Rows from block 2 of the text encoder, named by matrix and row number. Rows with one number belong to one attention dimension. Each number is 128 + 32 x the weight over its row's rms, rounded and kept within 0 to 255. All counts start at 0. After the name is the row's rms in percent of the matrix's.
# q: attention query, key and value (stacked) (text_encoder.blocks.2.attn.qkv.weight, 384x128, the q third), inputs 64-127
# k: attention query, key and value (stacked) (text_encoder.blocks.2.attn.qkv.weight, 384x128, the k third), inputs 64-127
q.30 093 [ 70 128  56 128 128 128 170 128 128 128 128 128 128 128 128 128 128 128 128  77 128 128 197 128 181  86 187 128 128 193 128 128 128 163 185 128 198 128 128 203 128 128 128 163 179  84 128  66 128 128 128 128 128  87 174 128 128 128 128  82 168 128 128 128]
q.31 085 [128 128 128 128 128 128 128 128  76  71  82 128 128 128  58 128 128 128 128 128 185 128 128 128  42 128 188 128 128 128 128 128 128 128 128 128 128 128  56 128  80 208 128 128 128 195 128 128 128 128 128 162 128 128 128 128 128 128 128 128 197 128  70 128]
q.32 100 [128 128 128 128 128  81 128 128 128 128 193 128 128 128 193 128 128 128 128 128 128 128 128 128 128 128 187 128 128 128  92 128 128 128 128  88 128 173 128 128 128  85 162 128 193 128 128 174  31 171 128 128 128 128 128 128  78 178  89 128 128 128 128 128]
q.33 133 [128 128 128 128 181 128  65 128 128 160 128 164 128 177  87 128 184 174 128  47 128 128 128 212 128 128 128 128 128 128 128  94 128 128 183 187 128  88 170 128  76  77 128  90 128 184 105 166  94 128 128  96 128 168 128 128 128 128 210 170 128 128  45  88]
q.34 103 [128 128 214 128 128 170  82 128 128 128 128 128  57 108 128 128 128 128 128 181 128 128  76 128 128 128 162 177 128 128 128 128  73  86 176 167 128  76 128 128  60 128 128 210 128 192  96 128 128 128 128 128 193 128 174 128 128 128 128 128 128 128 128 161]
q.35 086 [128 128  47  80 128 128 128 128 128 128 128 188 128 128 128  84 128  75 128 128 128 128 128 128 128 128 177 175 178 202 128 128 128 179 128  71 181 128 128 128 128  79 128 128 128  69  44 128 128 128 164  84 128 128 128 128 128 128 128 128  87 128 128 128]
q.36 090 [128 128 128  68 128 160 246  76  61 128 128 128 128 128 128 128 178 128 128 128 128 128 128  52 128 128 128 128 128 128 128 128 128 128 128  54 128 128 128 128 128 128 128 128 128 128 163 128 128 128 128  56  64 128 178  84  57  59  68 128  53 128 186 128]
q.37 085 [195 128 128 128 128 128 128 128 128 128  73  48  83  55 128 186 128 128 128 128 128 128 128 128 128 128  74 128 128 128  39 128 128 128 128 128 128 128 128  60 128 128   4 128 128 171 128 128 128 128 184 128 128 128 128 128 128 176 198 128 128 128 128 128]
q.38 090 [128 128 128  75 128  63 128 128 128 185 168 128 128  60 128 128 128 128 128 128 128  18 128 128 128 128 128  78 128 128  92 187 128 128 128 128 128 128 128 128 128  47 128 128 128 128  67 160 128 196 128  54 128 128 128 128 128 128 178 128 128 128 128 128]
q.39 106 [218 128 128  89 128 128  67 128 128 128  52 128 178 173  56 209 128 128 128  59 128 191 182 196  94  73 128 128 128 167 128 128 128 128  79 128 128 128 128 128  62 128  81 128 159 128 184 128 128 128 128 189 128 128 128 128 128 128 128 128 128 128  86  64]
q.40 098 [128  76  86 128 128  74 128 128  68 128 197  86  87 128 128 128 128 128 128 181 128 128 128 128 128 128 128 128 128 201 128  99  89 170 128 128 168 128 128 218 128 128 255  73 128  92 128 128 128 128 128  89 128 192 172 180  70 175 128 128  88  90 128 128]
q.41 109 [128 128 128 128 128 128 128 128 128 128 128 128 199 128 128  71 128  75 128 199 128  89 128  35 128 225 128 128 128  88  89 128 199 128 128  54 128 180  93 189 128 128 128 128 177  88 128 128 128 128 128 128 168  78 128 128 128 169 128 128 128  74 128 128]
q.42 094 [128 164 220 128 128 198 182 128 128 128 128 128 194 128 128 128 128 128 128 208 128 128  57 128 170 128  74 128 128 128 160 163 174 128 128 128 128 128 128 128 128  38 128 128 128 200 128 203  73 128 128 128 128 128  91 128 128 128  67 128 128 128  96 128]
q.43 098 [ 80 128 128 128  87 128 128 193 128  79 209 157 128 128 196 128 128 128 128 128 128  78  79 128 128 128 128 128 128 192 128 128 128 128 128 128 128 184 128 128 128 128 128  97 221 128 128 128 128 173 128 128 128 128 128  78 128 128  62 128 128 128 128 128]
q.44 076 [128 128 128 128 128 128  27  76  68 128 128 128 196 215 128 128 128 128 128 128 128 128 211 186 128 128 128 128 128 128 128 128 128 216 204 128 128 128 128 128 128 128 128 128  34 128  77 128  92 128 128 128 128 128 128 128 202  74 128  78 128 128 128 128]
q.45 082 [128  90 128 128 128 128 128 128 128 128  49 128 128 128 128 128  73 128 128 128  75 226  89 226  59 128 128 187 128 128 172 128 128 128 128 128 128 128 128 128 128 128 183 128 128 128 128 128 128 128 128 128 128 128 128 185 128 128 128 128 128 188 128  76]
q.46 100 [128 128 128 128 128 128 128 128 128  94 128  66  83 128 181  81 128 128 128 205 128 128 128 128 128 128 128 128 128 128 169  59  82 128 128 128 128 128 128 128  72 128 212 192 128 128 128 102 128 128 189 128 128 128 128  90 128 183  54 128 189 128 128 178]
q.47 108 [128 128 181 128 128 128 128 128 128 128 128 128  78  75  68 128 128 178 128 128 128 183 128 128 128 128 128 173  84 128 128  42 128  50  81 181 128  81 175 128  86 153 128 128  91 185 128 128 128 128 128 128 128 128 128 128 128 128 128  85 128  95 160 128]
q.48 081 [182 128 128 128 128 128 128 128 128 128 186 128 128 173 128 128 174 128 128 128 128  82 128 128 128 128 128 128 128  89 128 128 128  40 128 128 128 128 128 128 128 128 128  57  56 128 128 222  69 178 128  64 128 212 128 128 128 128  66 128 128 128 128 182]
q.49 102 [173 128 128 128 128 177 128 128 181 128 128 128  53 128  79 128 128 189 128 128  67 128  88 199 195 128  73 128 128 128 128 128 128  81 128 128 168  77 162 128 128 186 128 128 128 242 128 128 171 128 186 128 128 199  79 128 128 128 128 128  96 128 128  62]
q.50 087 [128 128 128 128 128 128 195 216  64 187 128 128 128 128 128 128 128 189 128  77 128  72  75 128 128 128 128  79 128 128  71 128  88  67 128 175 128 128 128  61 128 128 128  75  84 175 128 198 128 128 128 155 128 128 128 128 128 128 128 128 200 222 128 128]
q.51 092 [128 128  69  73 128 128 128 128 192 128 128 128 180  83 128 128  66  75 128 128 128 128 128  88 128 128 192 128 128 193 128 128 128 128 190 128 128 128 128 194 128 128 128  77 128 128 128 128 128 128 128 128 128 128  68 128 128 128 128 128 128  58 128  77]
q.52 104 [128 128 128  67  68 128 128 169 128 128 128 166 162 128 128 128 169 128 128 128 177 128 128 128 176  69 128 128 128 201 128 128 128  90 128 128 104 174 128 128 128 128  44 128 178 128 128  77  76 128  61 128 128  67 128 128  56  95 128 128 128 128 164 180]
q.53 106 [128 167 128 128 128 128 128 128 128 188 128 128 128 174 128 128 218 128 128 128 128 109  87 206 167 166 128 128 128 128 128 128 128 128 128 172  73 128 128 128 128  70 128 128 128 128 195 128 193  64 128  69 185 128  90 128 128 128 128 190 128 128 158 128]
q.54 109 [203 158 128  73  89 128 128  48  89 128 128 128 128  30 128 128 128  79  64 128 128 128 128  86  69 128 128 128  51  97  78 128 128 200 128 128 128  88 128 128 182 128  39 128 128 128 128 128 128 128 128 128 128 166 128 128 128 128 167 128 128 175 169 128]
q.55 067 [128 128 128 128 128  32 128 128 128 128 194 128 128 128 128 128 128 128 128 214 128 128 128 128 128 128  56 128 128 201 128 186 128 128 128 128 128 128 128 128  77 128 128 128 128 128 128 128 128 128 128 128 128 128  74 128 128 128 128 128 128 128 128 210]
q.56 081 [128  94 128 212 128 128 200 128 128 128 171 128  28 128 128 182 128 128 128 128 128 128 187 128 205 209 128 192 128 128 212 128 128 128 128 128 128 128 128  51 128 128 233 128 128 128 128 128 180  53 128 128 128 128 128 128 128 128 128 128 128 128 128 128]
q.57 105 [128 128 102 128 128 128  81 231 166 128 128  83  76 128 164 128 128 188 128 128 128 128  80 176 128 128 128  70 128 128 128 128 128  79 128 182 128 128 128 128 128 128 197 203 128 208  77 128 128  55 128 128  88 128 128 128 128 128  91 128 128  79 128 128]
q.58 102 [128 182 128 128 128 128 128 128 128 128 128  86  72 128 128 206 128 176 128 128  70 128 128 128 128 128 128 128 128 128 128 128  58 128 181 128 128 128 207  72 128 167 128 128  84 190 128 128 244  71 168 128 128 128 128 128 128 128 128 128 128 128 128  82]
q.59 069 [128  42 128 178 128  77 191 128 128 128 128 128 128 128 128 128 128 128 128 128 128 128 128 128 128  55 128 128 128 128  55 128 128 128 128 128 128 128 213 128  60  54 174  25 128 128 128 223 128 128 128 128 128 128 241 128 128  61 128 128 185 128 128 128]
q.60 116 [ 84 183 207 169 128 174  78 128 128 128  64  96 128 128  71 128 198 202 128 128 185 128 128 128 128 128 128 128 128 128 128 128 161 128 174 171 168 128 128 128  64  97 199  58  84 128 128 199  97 128 128  73 128  89 128 128 179 128 163 128 128 128 128 128]
q.61 099 [128  87 128 128 128 128 128 128 128  67 175 128 174 128 128 128 174  80 128 128  63 128 128 128 128  41 128 128  78 128 128 128 185 128 128  97 190 128 128 128 128   0 128  73 128 128 128 167 128 128 128 128 128  76 167 201  90  80 128 128 128 200  91 128]
q.62 099 [128 128 128 128 128 128 128 128 128 128 128 193 128 128 128 128 128  57 128 128 128 128 128 128 168 212 128  68 128 183 128 128 176 172 128  88 128 128 128 128 128  84 128 128 128  57 171  54 128  53 128 176 170 128  73 128  74 128 178 128 128 128 128 128]
q.63 096 [128 128  49  43 128 128 183  64 128  78  79 128 128 128 128 128 128  82 128  40 128 180 128  63  62 128 128 128 128 128 128 128 128 192 128 128 128 128 128 128 128 128  61 128 102 128 128 128  50 128 128 128 128 128 128 128  58  78  85  81 128 128 128 128]
q.64 109 [128 170 175 173 128 176  94 128 128  47 128  90  84 176  78 164 128 128 128 128 165 128 128 128 173 177  77 128 128  74 179 128 128 128  87 128  72  81  76 128 128 128 128 197  74 128 175 128 128 128  75 179 128 128 128  84 128 128 188  85 128 128  91  82]
q.65 102 [128 128 196 128 128 128 168 128 128 171 184 128  47 128 128 128 155 189 128 128  68 128 128 128 128 128 128  31 128 128 128 128 128 128 128  98 128 128 128 128 128  62 128 128 128 128 128 184 128 128 128 128 128 128 128 181 128 193 128 128 128 128  73  72]
q.66 110 [128  97 128 186 128 128  57  87 128 128 169 182 128 128  39 128 128  85  84 128  61 128 128 128 128 128 128 128 128 128 128 128 164 128 128 128 128 181 128 128 201 128 201 169 128 128 128  75 128 128 128 128 128 128 128 185 128 128 128  79 128  42  77 128]
q.67 102 [195 128 128 128 199 128 128 128 128 128 128 128 128 128 128  83 128 201 190 128 128 128 128 167  59 128 128 128 128 128 183 128 128 128 128 128  21 128  72 217  69 128 128 128 128 128 173 178 128  56 128 128 128 128 168  80 128 170  82 128 128 128  75 128]
q.68 106 [184 128 128 190 128 128  82 128  87 128 128 128 128 188 193  54 128 128 175 128 128 207 128 171 178 128  79 194 128  76 128 128  94 182 128 128 128 128 128 128 128 128 173 128 128 128 128 128  66 128 128  52 128 128 211 128 128  63 128 128  42 128 128 128]
q.69 104 [128 183 128 128 128 128 128  88 128 128  87 128 128 128 128  46 128 128 172 128 128 160 128 206  88 187 102 128  85 128 191 183 128 128 194  76 128 180 128 128  66  76 194 128 128 128 172 128 128 128 128 128 128 128  63 128  85 128 214 181 128  79 128  48]
q.70 103 [128 128 128 128 128 173 128 128 128 128 164 128 128 128 128 128 128  49 128 193 128  77 128  68 128 173 174 128 128 186 128 128 128 128 128 128 128 202 128  86 128 128 128  89 128 128 128 128 128 181  67 128 128 128 128 128  72 128 128 128  85 128 101 128]
q.71 102 [128 128 195 168 128 193 128 128 128 128 128 128 128 128 128 128 128 128 128 128 128 206 128 128 215 128  76 128  81  93 128 128  82 174  74 128 128  79 128 187 128 186 128 128  89 128 164 128 173 128 128 163 128 184  83 128 202 128  97 128 128 128 128 128]
q.72 084 [128 128  54  64 128 128 128 128 128 128 175 128  96 128 128 128 128 128 128 128 128 128 128  41 128 179 128 128 128 128  79 185 185 128 213  49 128 128 128 161 128  85 128 128 128  69  80 128 128  81 128 128 128 128 128 128  67 128 128  55 128 128 186 128]
q.73 139 [128  85 128  84 128 128 128 128  70 200 186 128 167 128 128 128 128  51 128 128 128 128 128 128  83  81 183 128 128 190 128 128 128 128 128 128 165 202 128 128 128 128  61 128 182  57 128  89 128 128  85 128 128  79 128 155  65  84 128 128 128 128 169 201]
q.74 119 [128 172 128 128 128  99 128 128 177 162 175 128 128 128 128 128 128 128  99 175 128 128 128 178  74 128 128 128 128  93 128 128 166  35 236 128 128 128 128 128 128 128 128 183 128 128 128 128 128 128 128 128 128 128  71 181 128 188 128  92 128 128 128  42]
q.75 084 [171  72 175 128 187 128 128 128 128 166 128 189 128 128 128 128 128 128 174 164 128 128 128 128 128 128 128 128 179 128 128 128 128 128 128 208 185 128 128 128 198 128 190 128 128  72 128 128 128 128 128 128 128 128 179 128 128 128 128 128  46  82 128 128]
q.76 101 [ 68 201 128 128 128 128 128 128  63 128  62  92 128  88  89 128 185 128 128 128 128 128 174 212 184 128 128 128 180 128 128 128 128 128 128 128 128  52 128 128 128 171 128  75 128 128 128  95 128 128  78 128 128 128  81 128 128 128 128 128 128 189 128  80]
q.77 103 [128 128  66 128 128 128 128  89 128 128 128  88 128 128 128 128  72 128 128 128 128 128 128 128 128 128 182  73 128 128 128 173 183 128  95  90 205 197 128 128 128 128 174 128 128 128  70 128 128 128 128 128 128 128 128 128 128 128 128  53 161 128 128 128]
q.78 086 [128 128 128 128 128 128 169 128 128 128 128 128 128 128  41 128 210 128 128 175 192 128 175 128 128 164 128 128 128 128 128  89  88 128 128 128  74 128  76  85 128 128  81  62  68 128 128 128 171 180 128 128 128 128  91 128 237 128 128 128 128 128 128 128]
q.79 097 [128 128 128  85  40  96 229 128 128 175 128 128 128  76 128 128 167  72 128 128 128 128 128 128  88 128 128 128 128  89  63 172 128 166 128  67 128 181 128  67 128 128 128 128  70 128 128  68 128 128 128 128  78 128  84 128 128 177 128 168 128 128 128 128]
q.80 102 [128 128  92 128 128 180  89 128  72 128 128  89 128  71 128 128 128 128 128 128 128 128 174 128 128 128 182 128  88 128 128 128 190 128 128 128 128 213 128 128 174 128 128 128 128 128 128 128 128 128 128 173 128  50   3 172 128 128 165 128 128 128 128 201]
q.81 108 [128 128 128 128  65 165 128 128 128 128 128 128 128 128 128 128  61 128  90 128  89 128 128 128 128 128 128  64 128 162 128 174 128 128 168  61 128 172 128 128 128 128 128 214 128 128 128 128  99 128 128 128  81 180 128 128  45 128  34 128 128 128 128  54]
q.82 104 [168 128 128 128  78 128 128 128 176 128  82  78 128 128 128  89 128  42 128 183 128 128 128 128  88 128 201  88 128 128 128 178 128  75 178 128 157 184 186 128 128 128 128 171 128 128 166 128 128  93  95 128 128 128  50 222 128 128 128 128 128 128 128 128]
k.30 078 [128  43 128 128 128 180 128 128 128 128 128 128 128 128 196 128 128 128 128 128 168 128  79 128 169 128 128 128 128 128 128 128 196 128 128 128 128 128 128 128 195 128 128 128  42 128 198 128 201 128 128 128 195 128  72 128  43  76 128 128 128 128 128 128]
k.31 096 [128 128  44 128 128 199 128 163 128 170 128 128 128 128 128 128 128 128 128  30  81 128 128 128 128  85 128 128 128 128 128 128  29 192 128 173 128 128 128 193 128  61  75  69  88 128 128 128 128 128 128 128 128 128 128 128 128 128  88 190 128 128 128 128]
k.32 087 [128  71 128 176 128  84 176 128 128 128 128  39 128 128 206 128 128 189 128 186 128 178  64 128 128 128  52 178 128 128 128 128 227 128 128 128 185 128 128 128 184 175 182 128 128  86 167 128 128 128 128 128 128 128 128 128 128 128 128 128 128 128 128 128]
k.33 120 [ 90 197 128 128 128  71 128 128 128 162 128 128 168 128 128  97 128 128 128 128 128 101 128  88 174  61 175 128  98 128 128 164  33 179 172 128 128 128 128 128  74 128  39 189 128 167 128  88 128 128 167 128 206  93 188 128 194 128 128 128 128 128 128 128]
k.34 102 [ 78 128 128 128 128  33 128 128 128 128  88 128 128 193  78 128 128 128 185 128 128 128 128 128 128 128 203 128 128 229 128 128  65 128 128  77 128 128 128 128  69  73 128  57 128 128 128 218 128 128 175 128 128  84 128 184 128 128 128 128  28 128 128 128]
k.35 098 [128 128 128 128  93 128 215 128 171  88 128  79 128 172 180 128 128  78 128 128 128 128 128 128  91 128  63 128 128  58 128 128 191  70 128 189 128  78 128  82 128 128 128 128  94 128 128 175 206 128 213 199 147  98 128 128 128 128 128 128 128 128 128 173]
k.36 080 [128 128 190 128 128 128  87  88 128 128 128 128 180 222 128 128 128 128 128 128 128 128 128 128 128 128 128 128 128  44  79 128 190  66 128 128 128 128 190 128 181 128 128 128 128 128 128 128 128 128 128 128 128 128 128 128 128 128 187 128 128 128 128 128]
k.37 090 [128 128  55 128 128 128 177  65 128 128 128 128  77 128 128 128 128 128  73 128 128  23 128 128 128 128 128 128 128  65 128 128  87 128 128  81 128 128 128 128 128 128  87 128 128 128  74 128  55 128 128  57 128 128 128 128 128  92 128 128 166 128 128  80]
k.38 087 [128 128 128 174 128  77 180 194 181 128 128  26 128 128 128 128 128 128  73 128 128 128 172 128 128 128  10 128 128 128  84 128 128 128 128 179 128 128 128 214 128 128  88 214 128 128 128 128 128 128 128 128 128 128 128 195 128 128 128 128 128  90 128 128]
k.39 108 [ 74 192 128 128 128 197 128  52 128 128 128 128 128 128  88 172  50  86 128 128 128 193 170 128 128 213 128 128 128 128 128 128 128 128 128 128 128  75 128 128 128 162 128 128  66 100 128 128  85 128  65 128 128 128 128 128  79 128 128 128 128 128 128 128]
k.40 099 [163 128 128 128 128 128 128 128 185 128 128  46 128 128 128 128 209 128 128 128 180  98 128 128  93 128 128 128 128  67 128 128 128 128 128 128 169 128 152 128 195 128 128 128 195 128  75 128 128 128 183 128  42 128 128 128 166  75 128 128 128 128 178 193]
k.41 113 [184 176 128 128 128 176 128 128  86 128 172 128 128  93 176 128 128 105 128 128  81 128  77 128 128 128 128 128 128 128 128 128 128   0 128 164 128 128 128  88 128 128 196  49 128  92 128  73 128 128 128  74  81 128  80  59 128 128 128  82 128 128 128 159]
k.42 109 [207  70  64 128 188 128 128 187 181 128 128 178 128  93 128 128 171  82 128 128 128 128 128 128 128  82 187 128 198 128 128 128  53 128  61 128 128 128 128 186  52 128 128  64 128  77  58  87 128 128 128 128 128  97 128 171 186 128  64 128  78 128 128 128]
k.43 094 [128 128 128 128 128 128 128 128 128 183  93 128 128 128 128 128 179 128 128 128 128 185 128 128 128 128 128  63 128  73 128  84 200 128 128 128 128 128 128 128 128 128 128 128 128 128 160 128  70 128 128 128 178 128 128 128 128 128 128 128 175  73 185 171]
k.44 078 [128 128 128 186 128  46 128 128 128 171 128 128 128 128 128  95 128 128 128 128 197 128 128  74 128 128 128  57 128 128 128 128  60 128 167 128 128 128 215 128 128 128 128 208  64  76 177 128 128 128 128 128 190  52 169 128 128 128 128 204 128 128 128 128]
k.45 094 [128 128 168 128 128 128  73 128 162  68 128 176 128  76 128 128 128 128 128 128 128  38 128 128  33 128 128  73 128 182 176  80  48 128 128 128 128 128 128 128  75 128 128 128  83 128 128 128 128 128 128 128 128 172 128 128 128 128 128 128  63 128 128 128]
k.46 105 [128 128  57 128 128 128 128 128 128 128  79 176 128 128 128 128 128 128 183 128 128  77 128 128 128  37 128 128 128 189  82  89 128  94 128  83 128 128 128 182 128  67 128  89 172 128 128 128 128 128 101 128  80 176 209 165 189 128 128 180 128 128 128 128]
k.47 114 [128 184  78 128 128 184 128 180 128 128 128 170 128 160 128 128  80 128 128 128 128  78  96 128 128 128 128  93 128 128 128 128  82 128 128 128  52 128 128 180 128 128 128 128 190 128 128 128 128  94 174  80 128 160 128 128 128 128  87 128 128 128  83  55]
k.48 083 [186 128 128 128 177 128 128 128 128 128 128 128  60 201 128  42 128 128 128 186  47 186 186 128 128 128 128 128 128 128 128 128 128 128 128 128 128 128 128 128 128 128 186 128  75 128 128 128 128 128 178 166 128 128 174  55 183 128  46 171  59 128  89 128]
k.49 102 [ 86 128 128 128  81  62 128 128 168 128 128 128 128 128 128 158 128 128 169 128 128 128 171 168 128 128 195 128 128 224 128  67 128 184 168 128 128 128 128 128 128 128 128 128 128 128  87 128 128 128 128 128 128 128 128 168 128 203 128 128 128 187 128 184]
k.50 089 [128 128  21 128 193 128 128 205 128  89 128 128 128 128  53 128 216 128 128 128 128 128 128 128 128 128 128 128  76 128 128 128  42 204 128  50 128 128 128 128 128 128 128 128 128 128 128 128  55 180 128 128 128 128 128 128  60 185 128 128 128 128 128 173]
k.51 090 [128  53 128 229 128 199 128 128 187 187 128 128 128  60 176 128 128 128 128 128 128 128 128 128 128 128 128 128 128  65 128 128 128 128 128 128 128 178 221  75 128 128 128 128 128  94 128 128 128 128 174 128 159  81  58 128  64 128 212  75 128 174 128 128]
k.52 092 [128 128 128 128 128 128 176 128 128 218 128 128 128 171 128 128  53 128 128 169 128 128 128 128 128 128  66 128 128 128 175 128 183 128 128 128 128 128 128 128 172 186 128 128 128 128  76 128 128 128 128 172 128 128 128 128 128 128 128 128 128 128  18 128]
k.53 124 [128 179 128 128 128 128 150 128 128  78 128 128 128 128  56 128 185 128 128 128 128 164 128  86 128 128 178 128 166 128 128  85  62 128 128 128  85  80  69 163  52 154 128 183 128 128 128 128 128 175 128 153 128 128 128  95 215 128  71 191 128 128 128 128]
k.54 120 [128 128  71 184  64 128 128  78 128 128 128 128 128 162 128 128 167 128  84 198 128 128 128 160  95 128  81  87 128 128 128 128  81 128 128 128 128 128 128 128 128 128 128 128 128 128 128 128 128  70  53  87 128 171 128 212 128 128 128 128 160  76 128 128]
k.55 074 [128 128 128 128 128 128 128  70 128 128 128 128  81 128 128 128 128 128 209 230 128 128  67 128 128  82 128 128 128 128 128 128 128 128 128 128  52 128 128 128  84 128 128 128 242 128 128 128 128  76 128 128 128 128 128 188 128 128 128 189 128 128 128 175]
k.56 098 [179 128 128 128  34  55 128 128 128 128 128 128 128 128 128 128 128 128 128 128 128 128 128 202 128 128 128 128 128 128 128 190  69 255  87  86 128 128 128 128 128 128 128 202 128 128 128 128 128 238 128 128 185 128 128 128 128 128 128 179 128 128 128 128]
k.57 102 [128 128 128  74 128 128 128 169 128 128 128 128 182  87  76 128 128 167 128 128 128 128 128 128 128 128 128 128 128 128  63 128  51 128 174 128 128 128 170 128 128  65 128  73 128 128 128 182 128 128 128 128 128 128 181 128 128 128  85 128 128 187 185 128]
k.58 098 [128 128 128 128 128 128  65 128 128  94 128 128 128  78 128 128 128 128 128  45 128 128 128 128 128 128 128 190 128 190 128  66  50 204 183 128 128 128 184 128 128  83 128 128 128  32 180 128  90 234 128 128 128 128 128 174 128 128  98 128 128 128 128 128]
k.59 083 [128 179 128 128 128 128 183 128 175  66  78 128 128 128 128 128 187 128 128 128 128 128  84 128 128 128 128 188 128 128 178 128 128 128 128 128 128 128 128 128 128 185 128 128 128 128 128 204 128 128 183 128 128 128 128 198 128 128  66 128 128  79 128 128]
k.60 104 [ 84 128 128 128 128 164 128 128 128  88 128 171 128 128  68  76 128 170 128 156 197  72 128  78 168 128 193 128 128 128 128 128  68 128 173  72 128 128 128 128  77  60 128 128 128 128 128  66 128 128 192 128 128  89 205  31 128 128  63 179 128  98 128 128]
k.61 110 [128  84 128 128 128  90 177 128 128  85 128 128 128 128 128  88  87 128 172 128 128 128 128  71 128 128 128 128 128 128 205 128 128 128 128 169 163 128 128 161 128 128 128 128 168  66 128 128 128  78 128 128 128 128 128  85  63  47 128  19 128  83 128 128]
k.62 092 [197 128 128 128  66 128 128  87 177 128 128 128 128  24 128 128 128 128 128 128 170 128 128 185 128 128 128 128 128  82 128 128 128 128 128 212 128 128 128  74 128 206 128 128 128 128 128 128 175 128 128 128 128 128  28  85 128 128 128  68 204 167 128 128]
k.63 092 [128 169 128 128 128 128 128 128  75 188 177  75 128 165  93 128 128 128 128 128  72 128 128 128 128 128   7 128 128 128 128  95 128 128 128 128 128 128 189 128 182 128 128 128  80 128 128  42 128 128 128 128  65 128 166  74  66 128 128 128 187 128 184 128]
k.64 099 [ 92 128  91 128 128  78 176  86 184 128 128 177 128 128 128 128  62 172 128 215 128  63  26 128 178 128 128 128 128 197 128 128 128  77 175 128 128 128  86 128 128 128 128 128 128 128 128 179 128  85 128 128 128 128 128 128 182 128 128 128 128  53 128 128]
k.65 099 [128 128 128 128  80 128 128 128 128  78 189 128 128 128 128  58 128 128  85 185 128 128 128 128 128 128 128 128 167 128 128 162 128  83 168 128 128 128 128 168 128  38 128 128 128 128 159 185 128 128 128 128 128 128 128 128 128 128 128  87 128 128 190 128]
k.66 105 [ 50 128 128 128 128 128  93 128 128 128 194 128 128 128 128 128 128  64  71 128 128 128  96  34 181 128 128 128 128 128 128 163 128 128 128 128 128 128 193  86 128 128  24 128 128 173 128 128 128 128 128 128  53  80 128  72 128 128 128 177  90 128 128 179]
k.67 085 [128 128 174  83 128 128 128 128 128 128 217 128  83 128  91 128 128 191 128 189  64 128 128 128 128 128 128 128 128 128 128 128 128 128 200 128 191 128 128 128 128  72 128 128 128 128  72 173 219 128 128 128 192 197 128 128 172 128 128  55 128  62 128 128]
k.68 106 [186 128 128 128 128 128 128 128 128 170 128  91  92 167 128 128 128 210 128 167 128 128 128 128 128 128  72  77  77 128  57 128 128 128  43 188 128 177 128 128 128 166 172 194 128 176 183 128 128 128 176 183 193 128 128 174 128 128 128  63 128 128  50 128]
k.69 101 [128  93 128 128 128  66 128  89 128 175 128 128 128 128 128  79 174 128 128 128 187 128  77 128 128  87 128 180 128 128  58 168 128 169 128 188 128 128 128 128 128 204  85 128 182 128  87 128 128 128 128 128  79 166 128 128 128  58 128 128  85 128 128 188]
k.70 123 [128 128  75 128 128 128  89 163 128 128  71 128 128 128 128 128 128 128  92 128 128 192 185 128 128 128 196 128 128 128 128 128 176 128 128 128 128  77 128 128  73 128  86 128 128  78 177 128  97 184 128  94  81  61  69 128 128  76  99 180 128 169 128 128]
k.71 093 [193  68 162 128 189 128 128 128 174 128 191 128 128 128 128 128  87 128 128 128 128  82 128 187 128 128 128 128 128 128 128 128 174 128 128  84 128 181 128 128 128 128 128 128 128 128 128 128 190 128 128 173 177 241 128 167 128 200 128 128 194  86 128 128]
k.72 114 [128 128 128 128 128 128 128 128 151 128  88 128 128 128 128 128 128 128  85  82 165 128 128 128 128 128 128 128  70  77 175 128 164 128 191 128 128 128 128 128  94 128 128 128 128  79 197 128 164 198 128 128  64  46 155 163 128 128  94 128 128 128 211 128]
k.73 122 [160 197 128  88 128 128  89  83  87 128 128 128 128 128 128 199 174 128 128  36 128 181 128 180 128 128 184 128  64  26 128 128 128 183 128  60  82 128 128 128  91 128 128 128 128 128 128 128 128 159 128 128  84  39 128 128 128 128 128 128 128 128 171 128]
k.74 119 [128 128  82  91 153 128 128 128 128 128 128 128 128 128 128  60 128  36 128 128 182 102 128 128 128 128 191 128 128 128 179 128  85 128 170 182 128 160 176 190 128 128  75 128 128  42  89 128 128 128  56  73 128 128 128 128 128  55  66 128 128 128 179 128]
k.75 080 [128 128 128 128 128 128 128 128 128 128 128  66  80 128 199  54 128 128 128  80  65  70 128 128 128 128 128 128  69 199 128  85  69 128 128  61 128 128 128  53 128 128 128 128 128 128 128 128 128 128 128 128 128 128  79  88 128 128  78 128 176 128 128 128]
k.76 094 [128 206 128 128 128 152 128 128 128 128 128 180 128 128  60 190 128 178 128 128 182 128  70 128  78 128 128 128 186 128 168 128 128 128  74 128 128 184 102 128 128 188 202 128 128 128 128 128 128 128 187 128 168 128 128 128 128 128 128  66 128 128 128  85]
k.77 100 [ 43 128 128 128 128 128  63 180 128 128 128 128 128  75 128 128 128  45 128  72 206 128 128  89 128 128 128 128  84 128 128 128 128 128 175 128 128 128 203 128  79 128 128 128 128 128 128 128 191 128 128 128  61  86  81  88 181 128  89 128 128 128 128 128]
k.78 099 [128 175 222 166 128 128  68  79  49 128 128 128 128 128 128 128 128 128 128 128 156  52 128 128 128  91  74 128  92 174 128 128 128  82 128 128  78 128  77 193 128 128 128 128 128 128  57 128 128 128 128 128 166 128 128 128 128 128  83  51 128 164 128 128]
k.79 104 [170 185  83 205  95 128 128 128 128  73 172 128  93 128  65 128 128 128 128 169 128 128 128 128 128 128 192 128 173 128 128 128 180 173 128 128 128 165 128 128  89 128  81  87  88  74 128 128 128 128 128 128  71 128 168 128 128 159 128 128 169 181 128 128]
k.80 106 [184 128 128 128 128 128  59 128 128 128  25 185 128 128 163 173 128  73 128 128 167 128 128 128  92 128 128 128  90  76 128 128 128 128 128  93  88 128 181  78 128 167 128 128 128 128 128  83  76 201 128 128  89 128 128  80 170 128 128 174 128 128 202 128]
k.81 111 [128 128  59 128 128 128 128 171 187 128 128 128 128 128 128 128 128 128  76 128 128 128 128 128 128 128 128 128 128 128 128 128 128 128 128 128 177 128 184 128 128  68 128  69 200 128 128  86 128 128 128 128 128 128 205 128 128  69 128 221 128 128 128 128]
k.82 079 [128 128 128 128 128 128  67  83 128 128 128 128 128  71 128 128 128  50 128 128 128 128 128 128 128 128 128 128 128 128 128 128 128 128 128 128 128 200 128 128 172 128 128 128 128 128 128 128  64 176  52  47  57 128 128 128 128 128 128 128 128 216 225 192]